config.yaml
dataset: "microscope photos of single blood and bone marrow cells"
train_examples: 97085
arch: "convnext_v2"
norm: "layernorm"
dropout: 0.05
optimizer: "soap"
beta1: 0.9
precondition_frequency: 25
max_precond_dim: 1536
batch_size: 384
epochs: 47.9
Rows from block 5 of a small image classifier, named by matrix and row number. Rows with one number belong to one neuron. Each number is 128 + 32 x the weight over its row's rms, rounded and kept within 0 to 255. All counts start at 0. Numbers have three digits each. After the name is the row's rms in percent of the matrix's.
After each neuron's rows are labels from the 100 images, of 14848, where the neuron reaches its largest size: "responds to" is what is common among them. Only what is clearly more common there than usual is listed. The data: microscope photos of single blood and bone marrow cells.
# gate: MLP gate (model.blocks.5.mlp.gate.weight, 192x96), inputs 0-95
# fc1: MLP up (model.blocks.5.mlp.fc1.weight, 192x96), inputs 0-95
# fc2: MLP down (model.blocks.5.mlp.fc2.weight, 96x192, transposed), outputs 0-95

gate.78 109:098169081154137160190121077108123099107126141101139174162112130058168093157177144163081120085145127163177131133152151153142141102166113113167067123137151109103118135108156163147119077044136099115177168132153141148175104155188177124083139072099121194128100123144095122159078157113166133118
fc1.78 110:109146132182103156214077078139143133135107121121145157173116151087151083161137151105073134146140117118207116136142131114163117112111095083150076166105126100081125132095177160182128089010134075142149173135139105092179136151169128142124105141094103158149153110148105133125128150140153131069
fc2.78 107:105124180142137113187106157083129125147142101099202073096121062106143126116085103132110109093141095078163102105115158138122178115149117165158170093161107136121115158140143121116113175158151119099125097126076101127111191126080148128066135187144085099138157144145100129204182163147044093121
responds to: cell type: artefact

gate.57 098:113132103116091158114095106105095142108145141135107104172177155147106101101117109141108139139059098139120066064113123139114156134122119123099162124152076107092138124178174143122136155095111081168084159143090109134143130172101151157116121098191160094085140185071155143201052156171150212111
fc1.57 112:111074174129131080143172157124112095128095123129147131125093129135081144072161086123124132148206148105113143102152086096132047120145172147147171170107134113165158103052125129164110137157072147120160160100173136161177173108143170118121138112102052132213111145115153138089145111119142084170
fc2.57 096:154153097179106143201196137147208130122079179194106105087119093107145205164130184112123138100177098119136150129192137108125109136137117141103093125130133098186110095133089146131098133153132160123122076121108108177101128149085080132116124096131083154097166217162118153142127158115116107131
responds to: cell type: artefact

gate.10 105:155170119129137091114140142107098193169074110133100126217128175111134102101110171063139163087076167145153097138068132120132091184122135127101153185139105083170190171097144153106087151154151163108069145121110150115169115169132151143088139165154139125160149153091138142105073176126165106144
fc1.10 109:149141115104091120099157137118118169130139114149136054129184169149104079138134168123092126121019160162163097159141135133143112188131086145133137152147126096132140114097177064113138163149160130152109132115073119138138117180130195180215088102118111183097151111103165195104105128120139135127
fc2.10 116:116081107160128142155126063045125137082129109173126113105151074105116137154137161126159101106127146115178118118128142149120090192082115193123181144102146155172155096170079141131121130123079101166169145107168126141150056098147076116182137129104119070152108129161137097112158108166211165115
responds to: cell type: lymphocyte

gate.151 092:185201122138144101135138166129160154137090101113136164146146184111105119132141079146105132168119082150112125143163137096106143146041110115086160159123056158193116120088104130082156156160147126112123117090149233142121127168171108098183152134192093107139160121167086173120119150107128148142
fc1.151 095:218144104180081103125149140122136153095086142102153091147156135175146119115087096123116085100134111183144134076169125070092135122134118074114129110105100115140143137113091172136053179043151126102169146100110121085118164145192186164152103139179109155156152141111127176163080132127134106115
fc2.151 094:140149205030138148140097132125105158125189164155133185109141170123166099164152118137132097133132111112063123155117131136145140117128159134141138154096117079116135066141118122130164100118106090145131197150236167141117103119136106140197125072144177140185123091136089101093105135125132110083
responds to: cell type: lymphocyte

gate.150 124:149141111095163184140129075141148133176170086115103126162124127108134098149107110128075138139143141085081183172107128122155085133148085107129117149114150188109095176164119142158182106071175123142029101090140112126128174159109125139183096084120120128130166108101155198069176150080142152106
fc1.150 120:170143141074138172097116074158139116174128160120098167107110166138119154161132147081058116164083141118060168119105091105125067113094083199089062152095144135100156186152097173143121108148191145131076134165120105122122139144131103113174116197093134128143115123114132062124178129148147122135
fc2.150 113:115099088128157117145157169128101105098094148143128126047146121201110165168101107138113112125173098152117160206129135105118161121165125099062155147112167081142130129103165134110091169110071096161149092126106164071161141061154084086162131130077058083131129139108111104138103116094178095151
responds to: smear: peripheral blood

gate.8 090:101121116152141134057131065146127117127090166167178159095127104150154092088117152119082170087092127162144160102160133126084157146181112135110171107143072121118131131094130108093127180112091117197177182136085088106114125187109177125119133180177138083122076120119130147113078183164159170165
fc1.8 092:142170051104123123107140097100145122137120103131154148150178081155115115103138195165189180065158153141156192163136107088127120150151112175172100100118094166123165127118132074122095093109118085129116126117112071082107103168131139130136131191169132212081059150125130125133100167115134106165
fc2.8 086:193103147172130186110170101208090107160147121144124127152146159148126090073145128118101134205119127106202066088084159130102128108176135138133113161137162096085154129145098071120113116101116097132111174181136156159134115155144194166111072131103096182154187133145107099151132099148108142144
responds to: smear: peripheral blood; cell type: segmented neutrophil

gate.156 098:074119141174097211178101083125153091066147115086117130189171109094127154152119121102153082166050116141184123127108151104162092146107086162150079095072131167113095153117140130194147113152158103099131104112111158126092110083158155138126163159101165153133126126149082139079130120122076122178
fc1.156 102:109106124118118147175129110080116140099143145169194128144153128126103164127120112115101081142098127130145132086140160123154221122088138074096159127150137128097094119107110196122109133114087131098147120127068109192166159158146133068138125112179145124119072190171100121100027090131093181158
fc2.156 098:082113108138098169067111139128075082163171123088144141144154123059155118152108120142114102131121219087084127113121088082069152120165107103202192132125110150191161068108135164167078119140107130088137135124133125089193174134166137132128124160152121121128138113117100159135124071074113145111
responds to: cell type: artefact

gate.139 103:117154167090123159115098165107151139171131137104164118164174097091173083100136105168125108077154118194143099076146131180107122152159188109165129135135153139172055123079180047148127086106135161130145137095091186160103106094143122149109115087051120106159114128142108094153121109076140119083
fc1.139 099:104179202106122138169091155133115087134098169111181137124166134142158081147143125183132113117193129160149128096154151163096121129151140128138164153140144221167169157115126093158102078056151136093061109070125125124131148181131172129108122102116071156135151101162072175142124146075139143125
fc2.139 103:120117097118125130142140118092126141206145162102126157106119137149100170162145134115068083160149142103162182154135157130149124138190135150158183103101140060125128085174138176085121123088061086084104146109112133092112103096091177135065175112198159079073091105157124133162134157152175126111
responds to: cell type: lymphocyte