config = dict(
    arch='convnext_v2',
    dataset='microscope photos of single blood and bone marrow cells',
    train_examples=97085,
    dropout=0.05,
    lr=0.0036,
    one_sided=False,
    adamw_lr_other_params=0.0021,
    steps=12100,
    batch_size=384,
    lr_schedule='cosine',
)
Rows from block 7 of a small image classifier, named by matrix and row number. Rows with one number belong to one neuron. Each number is 200 + 40 x the weight over its row's rms, rounded and kept within 0 to 999. All counts start at 0. After the name is the row's rms in percent of the matrix's.
After each neuron's rows are labels from the 100 images, of 14848, where the neuron reaches its largest size: "top examples" is what is common among them. Only what is clearly more common there than usual is listed. The data: microscope photos of single blood and bone marrow cells. In brackets: how many of the 100.
# gate: MLP gate (model.blocks.7.mlp.gate.weight, 192x96), inputs 0-95
# fc1: MLP up (model.blocks.7.mlp.fc1.weight, 192x96), inputs 0-95
# fc2: MLP down (model.blocks.7.mlp.fc2.weight, 96x192, transposed), outputs 0-95

gate.100,131,178,167,231,139,209,165,202,239,214,200,179,159,199,185,219,194,214,223,222,201,215,201,220,221,215,196,55,264,260,221,201,176,235,226,244,183,177,254,197,161,196,238,161,165,219,202,212,145,191,150,204,265,247,230,235,258,211,112,282,295,194,208,222,145,200,199,171,230,180,245,260,167,142,195,190,249,142,160,206,126,150,212,232,168,233,234,132,202,152,205,262,208,157,231,172,139
fc1.100,124,128,156,236,172,208,212,241,212,287,255,196,165,194,198,185,215,252,169,160,234,175,215,246,210,300,158,89,223,221,259,284,241,161,194,202,193,227,246,215,171,167,161,191,196,248,225,193,197,142,161,235,177,216,219,195,178,157,144,223,162,208,193,168,222,175,175,179,220,165,115,200,268,197,160,282,167,137,188,242,194,205,218,244,187,223,218,224,121,210,220,239,194,211,150,267,123
fc2.100,132,186,207,255,244,195,165,173,221,308,164,183,164,196,204,251,276,214,174,160,266,207,241,222,174,214,224,265,190,227,266,217,154,203,211,190,183,185,224,224,174,266,203,224,287,212,257,278,282,204,173,294,195,177,168,219,231,147,153,209,282,189,255,142,262,215,167,181,198,216,135,206,157,166,175,254,208,177,225,176,117,197,204,191,196,170,204,233,196,131,205,216,220,240,220,214,139
top examples: cell type: artefact (25)

gate.135,076,216,173,277,213,213,213,200,164,197,198,141,229,180,200,192,190,198,210,254,235,260,166,213,197,268,246,189,226,214,185,168,326,189,216,146,272,240,269,230,203,187,237,127,146,176,263,163,186,161,234,190,238,189,179,153,164,175,216,228,123,240,218,196,264,162,119,169,145,282,192,159,237,150,211,178,222,189,172,150,186,249,196,168,181,236,194,185,204,179,159,291,217,167,188,167,269
fc1.135,085,174,200,229,188,179,202,228,151,240,229,229,190,166,221,215,198,254,208,232,251,234,189,198,212,146,140,126,215,176,225,177,242,179,318,207,269,164,198,158,280,153,140,200,274,190,220,235,238,193,205,119,195,146,238,208,233,211,155,143,169,249,249,158,191,234,226,180,169,199,176,144,216,220,220,219,239,165,214,159,222,124,169,150,164,167,166,93,278,204,261,149,193,226,206,181,205
fc2.135,074,186,151,151,210,236,212,181,142,214,205,183,158,183,192,228,225,199,201,226,168,218,157,201,192,256,205,148,270,270,197,86,216,248,197,133,157,222,244,173,204,242,167,123,180,165,238,284,213,226,189,146,207,232,201,193,201,232,229,245,140,219,204,160,185,203,198,142,199,147,263,157,117,275,174,164,223,164,268,218,166,242,119,252,261,227,204,210,217,214,153,171,234,172,189,177,132
top examples: smear: peripheral blood (99); cell type: segmented neutrophil (40)

gate.136,102,212,253,120,202,204,252,240,239,278,229,152,188,190,204,247,184,217,166,226,228,99,245,274,183,170,121,162,196,194,183,141,148,231,202,207,214,173,237,198,209,256,195,143,219,180,159,215,169,260,209,188,243,235,255,173,154,211,171,237,173,240,257,187,153,218,249,250,187,200,149,211,207,216,223,249,197,151,195,163,237,118,199,308,232,219,181,211,184,215,151,101,224,225,251,218,180
fc1.136,096,193,267,167,226,206,226,235,225,280,206,155,168,177,255,263,133,172,172,224,213,128,228,265,233,169,107,166,141,140,147,127,185,248,190,208,194,152,200,164,171,227,201,109,264,232,152,207,217,204,202,192,205,214,280,235,176,202,217,229,190,202,261,223,130,207,286,215,197,209,191,206,226,226,201,207,200,163,218,147,225,128,216,292,190,225,196,249,184,173,193,119,203,205,203,238,220
fc2.136,107,172,133,242,208,150,228,138,142,243,210,279,188,175,212,157,226,207,240,181,233,160,245,183,179,195,240,210,172,193,255,196,239,187,270,143,203,210,186,244,157,244,273,214,250,191,200,233,131,213,187,208,129,261,232,146,166,205,164,175,217,165,193,215,172,227,152,141,169,188,145,175,220,251,183,296,202,260,254,79,239,162,251,246,183,205,201,163,149,231,205,184,167,208,168,155,221
top examples: cell type: artefact (25)

gate.43,094,228,203,234,207,162,121,174,191,222,208,180,240,175,163,179,211,201,208,184,192,188,225,185,210,211,210,173,236,169,181,206,186,202,183,165,159,252,275,187,171,188,75,158,170,158,270,192,177,214,139,218,210,231,224,208,153,248,80,204,209,275,201,143,199,208,211,207,291,282,166,176,196,142,172,207,297,159,250,284,215,131,192,200,250,206,171,265,232,213,206,134,202,203,176,188,189
fc1.43,096,211,200,171,172,152,213,200,182,241,177,182,179,150,167,175,208,163,233,199,206,200,192,209,200,159,213,170,154,203,188,230,181,189,269,163,159,300,213,182,159,206,180,219,177,179,236,122,240,205,171,190,233,152,266,193,205,243,141,169,169,259,151,181,187,223,231,180,227,279,119,210,190,127,168,227,242,83,216,276,217,133,249,188,221,268,183,220,249,257,153,283,247,244,225,242,231
fc2.43,104,189,227,198,203,187,187,211,151,201,195,203,190,219,200,253,187,296,231,297,174,168,140,167,183,162,257,147,134,176,297,169,141,182,221,218,154,210,244,232,229,191,200,133,142,190,143,216,275,249,208,231,193,203,211,173,202,225,191,245,162,125,191,224,209,237,220,287,128,153,198,161,223,196,206,210,191,182,118,169,230,186,207,229,244,120,212,223,242,211,210,230,138,110,164,185,217
top examples: smear: peripheral blood (43)

gate.17,116,147,155,211,223,265,199,189,175,84,138,171,171,236,170,190,216,204,299,195,255,103,196,249,207,194,208,164,201,173,234,155,182,221,165,224,208,179,189,240,217,173,252,183,127,235,239,135,204,201,260,245,203,254,198,193,238,221,199,195,191,201,203,274,267,202,224,199,243,177,194,204,187,259,183,234,196,233,291,179,227,175,278,192,199,197,123,249,187,127,165,216,191,165,281,235,189
fc1.17,112,214,172,201,161,228,232,200,176,124,42,201,215,207,179,202,199,191,213,235,255,81,199,180,180,234,197,140,186,160,187,247,205,189,171,219,207,180,184,135,240,207,234,246,252,272,186,184,216,259,220,259,242,177,210,250,210,174,244,184,200,198,202,180,196,231,252,146,200,129,208,189,158,252,202,247,167,208,104,211,243,246,237,151,213,162,147,219,255,157,212,160,186,261,235,217,195
fc2.17,108,181,212,163,198,187,242,273,174,174,195,199,195,193,278,275,188,179,104,101,240,238,261,219,194,211,254,152,202,220,154,165,195,218,143,195,163,271,213,160,197,135,171,235,230,188,146,248,223,259,278,155,272,198,173,213,184,223,191,199,224,245,147,239,153,225,231,165,166,256,219,195,162,204,181,194,268,230,192,184,234,155,192,197,265,149,229,227,153,160,176,150,260,222,247,228,249
top examples: cell type: lymphocyte (38)

gate.129,100,200,212,177,239,229,171,205,178,297,190,130,198,224,163,186,106,241,266,236,241,207,182,208,193,221,190,232,65,185,134,245,195,274,179,156,164,176,152,241,182,238,244,188,252,206,198,189,173,232,203,220,219,203,200,177,156,217,166,250,152,220,221,155,130,187,237,210,166,146,108,211,187,231,219,170,204,270,191,185,212,181,212,157,278,247,211,187,121,154,185,182,182,195,202,265,157
fc1.129,106,244,172,232,171,187,241,268,203,179,262,265,220,135,179,183,209,145,163,206,123,205,216,162,152,163,240,196,205,181,244,179,161,198,170,223,169,134,156,199,186,156,197,204,142,239,241,192,202,189,194,265,215,205,199,216,169,145,236,133,232,210,139,174,276,172,170,197,261,230,192,171,174,198,209,212,192,189,221,301,192,213,178,259,156,63,228,173,294,158,191,225,168,211,154,140,189
fc2.129,101,252,180,161,204,221,180,111,278,178,182,178,151,243,177,216,126,107,201,223,187,213,152,206,228,197,247,186,177,240,212,198,229,162,187,192,199,171,209,180,277,182,181,235,171,262,234,195,148,191,223,237,216,215,155,213,259,174,146,198,159,155,190,127,265,182,239,208,216,179,126,141,283,195,241,215,162,106,202,263,244,131,190,241,222,166,192,161,222,194,171,169,140,160,188,249,258
top examples: cell type: artefact (29)

gate.79,087,191,167,230,152,167,200,193,197,186,212,233,212,179,178,262,192,189,184,209,205,216,236,153,257,130,185,263,185,238,233,234,197,117,295,170,243,165,195,201,222,118,244,275,159,196,170,201,237,180,167,203,222,206,207,209,227,211,172,200,238,156,260,272,196,208,199,175,201,226,194,187,194,122,233,237,184,193,266,243,245,169,169,237,190,201,132,272,256,93,173,98,225,228,192,274,159
fc1.79,092,261,181,205,258,241,233,136,183,192,193,220,213,203,244,149,200,228,161,165,207,229,174,245,175,225,245,199,194,213,214,190,164,225,168,233,105,233,206,198,216,285,216,158,223,146,232,178,156,217,260,251,118,174,177,188,131,179,155,187,263,233,206,180,189,186,153,228,179,217,231,95,180,253,234,220,158,170,215,226,235,242,168,161,136,262,155,209,161,281,198,266,119,229,249,218,246
fc2.79,083,225,268,247,240,203,199,220,225,173,264,128,204,204,235,196,184,155,153,172,208,157,150,155,179,155,190,164,207,197,141,210,180,156,262,181,146,179,176,217,169,241,154,255,262,263,173,190,277,189,134,217,222,222,240,147,194,234,134,215,244,174,185,264,164,180,178,196,218,265,239,164,122,212,242,210,144,249,175,244,204,258,179,213,158,181,199,212,234,294,234,115,193,152,149,165,181
top examples: cell type: artefact (29)

gate.50,079,185,193,157,234,143,196,150,187,274,202,177,158,189,163,289,187,243,247,278,151,194,168,131,193,252,186,236,169,199,158,183,251,231,175,92,226,174,247,223,220,274,234,170,276,237,187,157,131,169,194,225,164,233,221,186,229,214,233,285,164,205,280,189,216,210,181,237,139,232,163,179,237,200,227,216,154,219,203,222,241,146,178,267,163,188,197,194,222,258,182,129,211,161,218,230,221
fc1.50,084,210,232,175,253,187,223,161,167,212,269,204,274,192,168,172,186,210,221,164,215,250,232,232,179,178,145,176,187,204,163,187,181,215,260,274,177,191,220,189,163,136,225,173,256,126,157,153,241,193,227,200,267,162,172,91,166,205,173,173,225,279,142,163,258,248,175,210,187,151,186,119,155,200,195,235,267,170,238,201,217,211,271,152,215,180,245,202,206,112,208,206,238,232,269,171,253
fc2.50,074,201,142,117,199,178,171,242,219,159,191,138,208,200,208,201,175,243,162,238,221,215,204,185,123,228,236,174,182,128,208,202,148,236,214,310,220,268,267,234,261,171,173,227,187,144,222,179,199,233,230,186,167,104,179,183,190,216,132,212,192,181,274,156,148,169,145,272,197,224,200,200,251,219,254,216,132,171,157,159,227,215,219,228,225,175,240,248,248,225,160,219,250,281,171,226,211
top examples: cell type: artefact (25)

gate.179,089,270,141,167,169,215,224,167,205,212,180,188,210,154,117,213,179,135,241,207,267,195,185,238,162,213,220,180,172,112,243,87,210,258,170,219,173,253,224,275,173,235,211,203,144,185,220,237,230,232,187,159,159,187,148,155,200,247,249,194,159,214,197,212,188,180,237,156,195,172,168,125,144,239,257,237,195,233,269,172,243,160,160,220,262,231,278,232,198,192,216,217,275,166,176,243,219
fc1.179,089,202,163,201,247,170,204,147,205,164,141,195,178,212,228,245,191,191,231,189,179,257,227,169,154,177,172,135,129,205,187,164,196,108,206,215,153,254,123,171,175,272,219,214,177,300,221,250,229,177,165,259,216,175,246,211,191,233,211,192,223,216,213,213,181,167,189,179,276,187,153,181,225,276,206,189,180,223,139,169,133,248,153,166,214,125,233,163,272,161,172,242,140,228,150,138,262
fc2.179,083,207,157,173,188,220,154,206,183,143,214,158,176,199,165,185,196,183,229,156,166,281,129,175,188,242,191,247,203,208,207,195,179,230,241,183,243,167,272,190,158,58,226,200,187,237,180,284,238,235,217,224,231,182,230,217,311,183,189,255,209,198,126,220,226,148,187,210,163,164,183,147,173,272,246,197,210,210,156,241,111,160,196,235,277,169,216,200,201,229,224,158,199,234,185,139,240
top examples: smear: peripheral blood (100); cell type: myeloblast (32)

gate.13,077,158,121,214,195,261,216,240,202,248,212,140,162,181,204,170,229,134,200,207,213,214,215,180,140,229,179,116,243,203,218,188,214,171,259,235,137,247,246,131,234,209,233,184,138,129,228,230,199,185,201,268,256,204,251,266,200,193,243,227,169,261,147,205,237,262,195,254,173,241,177,149,267,215,236,171,219,242,274,170,128,189,183,244,219,242,200,171,222,188,144,136,165,177,227,160,248
fc1.13,078,238,252,219,210,196,241,176,208,137,183,309,234,200,225,143,173,190,209,177,152,189,137,256,276,176,124,257,145,243,175,199,200,214,159,186,249,147,168,249,168,169,162,223,225,214,155,248,235,212,275,210,155,168,115,217,194,185,158,196,184,124,222,244,170,167,250,178,196,171,256,274,164,238,133,221,154,141,218,170,206,137,219,192,201,186,176,251,251,195,253,222,215,162,198,204,228
fc2.13,075,224,257,135,224,176,237,189,208,254,192,158,188,175,227,182,213,179,237,193,153,207,216,203,202,214,182,238,185,168,235,227,235,152,192,183,191,189,186,221,175,218,159,226,125,140,122,247,143,154,92,150,232,163,323,194,215,229,107,229,185,188,149,234,231,281,159,203,262,237,181,207,201,128,214,174,167,244,185,201,202,235,248,196,192,122,235,147,209,245,199,223,242,203,195,121,177
top examples: cell type: lymphocyte (36)

gate.87,101,196,201,190,209,236,145,179,176,151,212,223,228,220,207,130,184,230,182,190,204,248,228,183,172,210,241,140,115,173,158,174,170,80,191,162,137,185,238,199,258,203,188,162,109,196,247,237,215,128,153,222,208,146,179,254,175,224,218,119,228,213,218,255,131,256,193,183,193,284,210,185,155,255,177,223,207,261,225,269,225,218,156,203,157,138,215,195,131,241,170,208,149,227,188,190,200
fc1.87,107,211,177,162,184,246,180,224,194,158,171,209,241,141,253,275,215,201,202,195,190,162,185,262,261,153,184,244,264,187,211,191,228,192,166,266,250,145,216,224,218,273,241,174,223,165,186,149,194,266,222,193,244,245,228,223,171,172,200,244,218,196,264,153,160,119,226,160,198,202,267,285,240,159,140,173,171,170,242,212,282,199,232,209,148,226,252,226,264,215,177,156,179,118,267,233,217
fc2.87,098,246,175,214,219,261,160,200,227,103,161,228,184,194,169,232,202,170,182,176,251,190,236,183,148,239,214,191,192,141,143,195,270,158,206,161,232,189,258,135,217,264,151,248,171,218,177,174,183,151,171,154,228,210,157,241,209,196,237,142,210,177,137,231,191,248,105,244,286,224,199,218,225,208,147,192,170,206,197,322,205,189,208,256,179,207,253,210,243,274,205,161,211,205,239,126,198
top examples: smear: peripheral blood (64)

gate.33,094,211,158,209,231,203,163,212,197,194,281,243,231,148,231,235,184,244,217,213,216,165,156,232,151,280,156,163,177,220,164,203,126,200,228,300,241,222,216,224,161,153,179,273,190,251,165,266,258,188,207,185,121,188,222,159,208,178,261,237,235,216,236,138,272,194,229,198,167,184,150,221,222,222,219,183,200,221,173,195,148,190,274,135,207,188,240,221,287,110,189,215,145,181,171,144,178
fc1.33,092,165,195,171,189,194,190,294,292,192,281,223,132,161,296,272,205,222,235,206,236,186,175,243,162,226,248,152,191,260,163,160,167,229,272,206,162,207,237,187,231,85,174,206,188,202,211,196,249,176,229,198,127,176,228,186,199,198,301,209,209,194,226,185,223,193,224,246,170,198,193,225,126,184,242,197,175,231,164,198,105,171,223,189,217,155,187,162,220,163,179,220,151,163,176,169,242
fc2.33,102,179,234,204,215,138,116,193,195,146,216,244,129,229,157,210,177,149,153,240,114,108,207,203,257,225,223,182,123,149,207,165,238,141,182,232,159,217,269,127,205,145,225,160,229,226,174,221,234,215,244,227,285,183,201,212,203,190,134,194,169,231,199,211,247,173,205,252,222,182,180,187,270,156,96,193,233,215,214,216,216,176,149,142,230,239,162,214,173,162,247,221,232,225,244,207,185
top examples: cell type: artefact (27)

gate.173,104,214,227,235,175,190,129,152,268,229,120,247,151,186,178,170,191,215,164,234,239,239,274,266,224,214,220,80,181,154,146,173,137,164,202,221,198,116,215,239,198,183,211,150,134,284,208,246,162,212,182,254,232,201,233,194,263,173,207,149,130,226,182,163,189,211,188,200,199,196,173,183,225,205,224,187,266,225,203,198,215,217,267,251,247,248,242,192,170,236,114,163,195,186,222,239,201
fc1.173,101,212,195,195,196,160,171,195,247,226,185,188,204,281,254,130,216,178,122,224,164,255,203,185,218,170,236,253,162,195,304,277,156,283,190,146,158,239,233,189,199,213,173,247,215,181,224,216,191,215,178,196,160,235,203,253,233,230,174,176,193,196,257,269,231,230,245,218,165,239,214,174,108,184,168,222,189,243,224,229,149,233,109,176,175,276,189,208,122,174,212,208,198,288,151,230,179
fc2.173,098,167,151,135,165,182,169,220,193,198,211,194,252,227,192,118,282,201,229,143,178,219,159,267,174,234,179,207,170,154,234,130,226,158,164,200,186,279,173,191,255,133,223,212,201,231,219,222,221,244,283,181,249,191,230,232,199,145,245,162,190,219,205,205,187,138,274,131,174,264,267,158,154,204,209,176,164,199,232,235,239,249,250,109,185,265,176,213,202,182,220,183,209,175,218,133,256
top examples: cell type: artefact (30)

gate.166,110,238,179,192,281,175,184,248,247,197,172,199,253,202,175,223,193,205,188,188,240,264,215,169,214,183,151,200,229,172,229,148,181,210,172,168,209,203,184,134,197,235,164,206,156,252,231,237,159,181,160,140,280,137,125,158,193,190,269,219,210,213,143,199,165,126,289,201,120,242,128,255,229,173,133,201,190,222,246,214,182,256,194,222,240,215,233,275,265,217,106,204,213,241,236,209,182
fc1.166,116,223,197,220,192,201,285,212,210,175,206,208,207,165,151,229,195,232,229,211,228,193,191,232,175,141,285,191,145,240,81,166,164,123,170,187,153,212,178,164,226,222,225,177,162,224,302,214,180,174,213,176,253,236,229,173,234,231,206,216,164,181,234,193,135,181,298,155,171,232,240,148,278,230,238,93,245,188,176,131,186,204,186,153,130,196,200,238,179,255,186,228,222,215,206,199,171
fc2.166,123,166,271,201,202,185,204,214,206,223,183,179,126,201,162,152,228,260,228,226,224,206,204,207,163,278,258,235,185,114,195,192,163,106,216,289,255,197,177,183,158,150,212,191,167,176,189,195,165,215,160,142,221,136,207,234,260,184,243,120,188,266,208,212,196,162,217,244,232,163,215,166,249,230,182,221,272,200,230,245,173,127,265,245,187,229,238,214,281,192,125,142,177,192,238,218,198
top examples: smear: peripheral blood (100); cell type: myeloblast (26)

gate.175,095,197,207,225,285,256,198,213,183,246,223,310,148,140,201,230,244,264,146,222,251,137,176,124,186,204,177,208,273,196,233,175,175,201,186,226,190,180,229,138,246,192,223,166,166,165,193,180,163,255,196,200,204,135,232,169,140,223,143,219,207,141,183,228,213,103,194,166,156,153,230,163,236,226,249,207,234,177,317,203,146,175,200,192,247,152,260,217,158,228,209,180,190,188,205,235,201
fc1.175,098,167,263,161,295,180,223,321,168,217,251,296,140,166,168,108,168,252,147,262,166,202,194,207,190,246,217,173,209,171,153,192,173,224,202,229,214,187,221,188,186,299,275,166,182,239,217,211,206,185,229,191,161,195,214,173,236,197,230,138,216,174,232,249,173,133,169,132,221,199,200,163,237,230,184,255,207,178,132,163,183,174,165,194,209,200,225,171,168,218,255,138,230,173,225,214,237
fc2.175,090,151,141,182,203,219,259,241,215,205,238,222,192,156,240,210,197,178,278,165,206,210,165,225,142,197,280,225,166,217,161,264,201,267,253,224,238,189,247,219,142,182,157,232,212,240,243,200,174,240,202,181,301,187,181,192,211,195,187,243,204,160,144,190,219,254,183,213,179,160,160,280,265,218,279,178,182,238,245,217,186,144,261,199,196,199,167,247,189,91,179,105,232,216,165,186,152
top examples: cell type: artefact (25)

gate.160,076,182,172,111,199,187,215,73,181,210,191,191,262,135,214,227,174,208,169,146,240,205,236,184,173,234,230,213,228,226,259,185,182,284,241,211,202,196,271,190,176,197,131,216,190,164,145,269,167,226,261,141,149,143,193,202,235,179,239,265,198,150,159,200,236,248,177,206,223,178,193,140,203,176,223,173,121,179,215,189,287,146,183,195,202,250,219,253,225,208,202,150,131,151,234,189,228
fc1.160,076,164,154,282,173,244,205,223,210,208,251,129,188,161,207,152,268,269,208,200,191,181,252,125,149,281,200,164,122,155,226,190,181,220,208,154,235,168,192,215,208,240,237,149,266,261,199,159,177,128,265,257,232,124,165,182,181,191,129,219,214,173,226,198,238,184,182,217,148,237,226,293,273,231,160,177,202,202,204,219,213,191,201,196,250,157,175,196,209,167,204,235,184,199,161,115,205
fc2.160,081,234,144,146,203,160,268,143,173,213,190,225,188,145,240,268,240,197,241,231,146,188,153,173,179,186,199,235,177,159,183,234,241,202,186,137,207,240,181,211,196,134,207,144,187,138,219,251,204,205,256,241,267,180,207,184,198,161,220,200,212,245,211,271,263,165,297,238,219,237,199,210,158,115,258,195,179,176,213,185,237,182,219,115,253,276,261,241,271,191,158,163,169,198,243,230,234
top examples: smear: peripheral blood (100); cell type: myeloblast (32)

gate.29,102,176,140,220,186,192,203,267,130,170,200,213,158,252,218,166,186,186,198,171,154,175,192,198,227,259,209,205,132,303,277,228,179,96,253,189,208,109,224,194,160,244,265,236,197,193,226,172,154,192,232,236,229,142,235,163,112,206,215,172,232,210,168,240,230,187,128,216,156,240,202,204,154,234,154,214,184,272,171,165,213,127,263,216,218,270,191,203,173,193,241,207,216,188,243,238,225
fc1.29,098,141,199,216,135,139,182,293,118,94,234,96,164,180,196,275,249,182,181,207,203,173,212,228,200,229,209,176,197,261,248,186,202,197,200,232,184,147,225,172,212,207,230,250,199,168,200,233,234,196,222,220,196,177,105,200,182,249,203,220,248,186,202,236,314,213,203,198,213,240,165,171,174,208,288,197,209,220,214,189,242,146,162,312,204,195,168,182,246,146,236,202,194,221,194,202,181
fc2.29,096,163,148,208,159,237,178,223,254,217,293,241,237,189,241,207,259,216,225,276,270,154,174,236,181,189,192,159,240,182,260,218,190,132,244,247,238,201,169,242,219,232,196,106,218,169,92,219,216,180,181,195,182,260,230,165,222,192,172,204,299,240,170,193,188,182,179,150,143,215,193,153,259,213,181,272,208,152,175,193,149,227,187,246,193,184,222,247,233,209,163,156,186,152,141,180,142
top examples: smear: peripheral blood (100)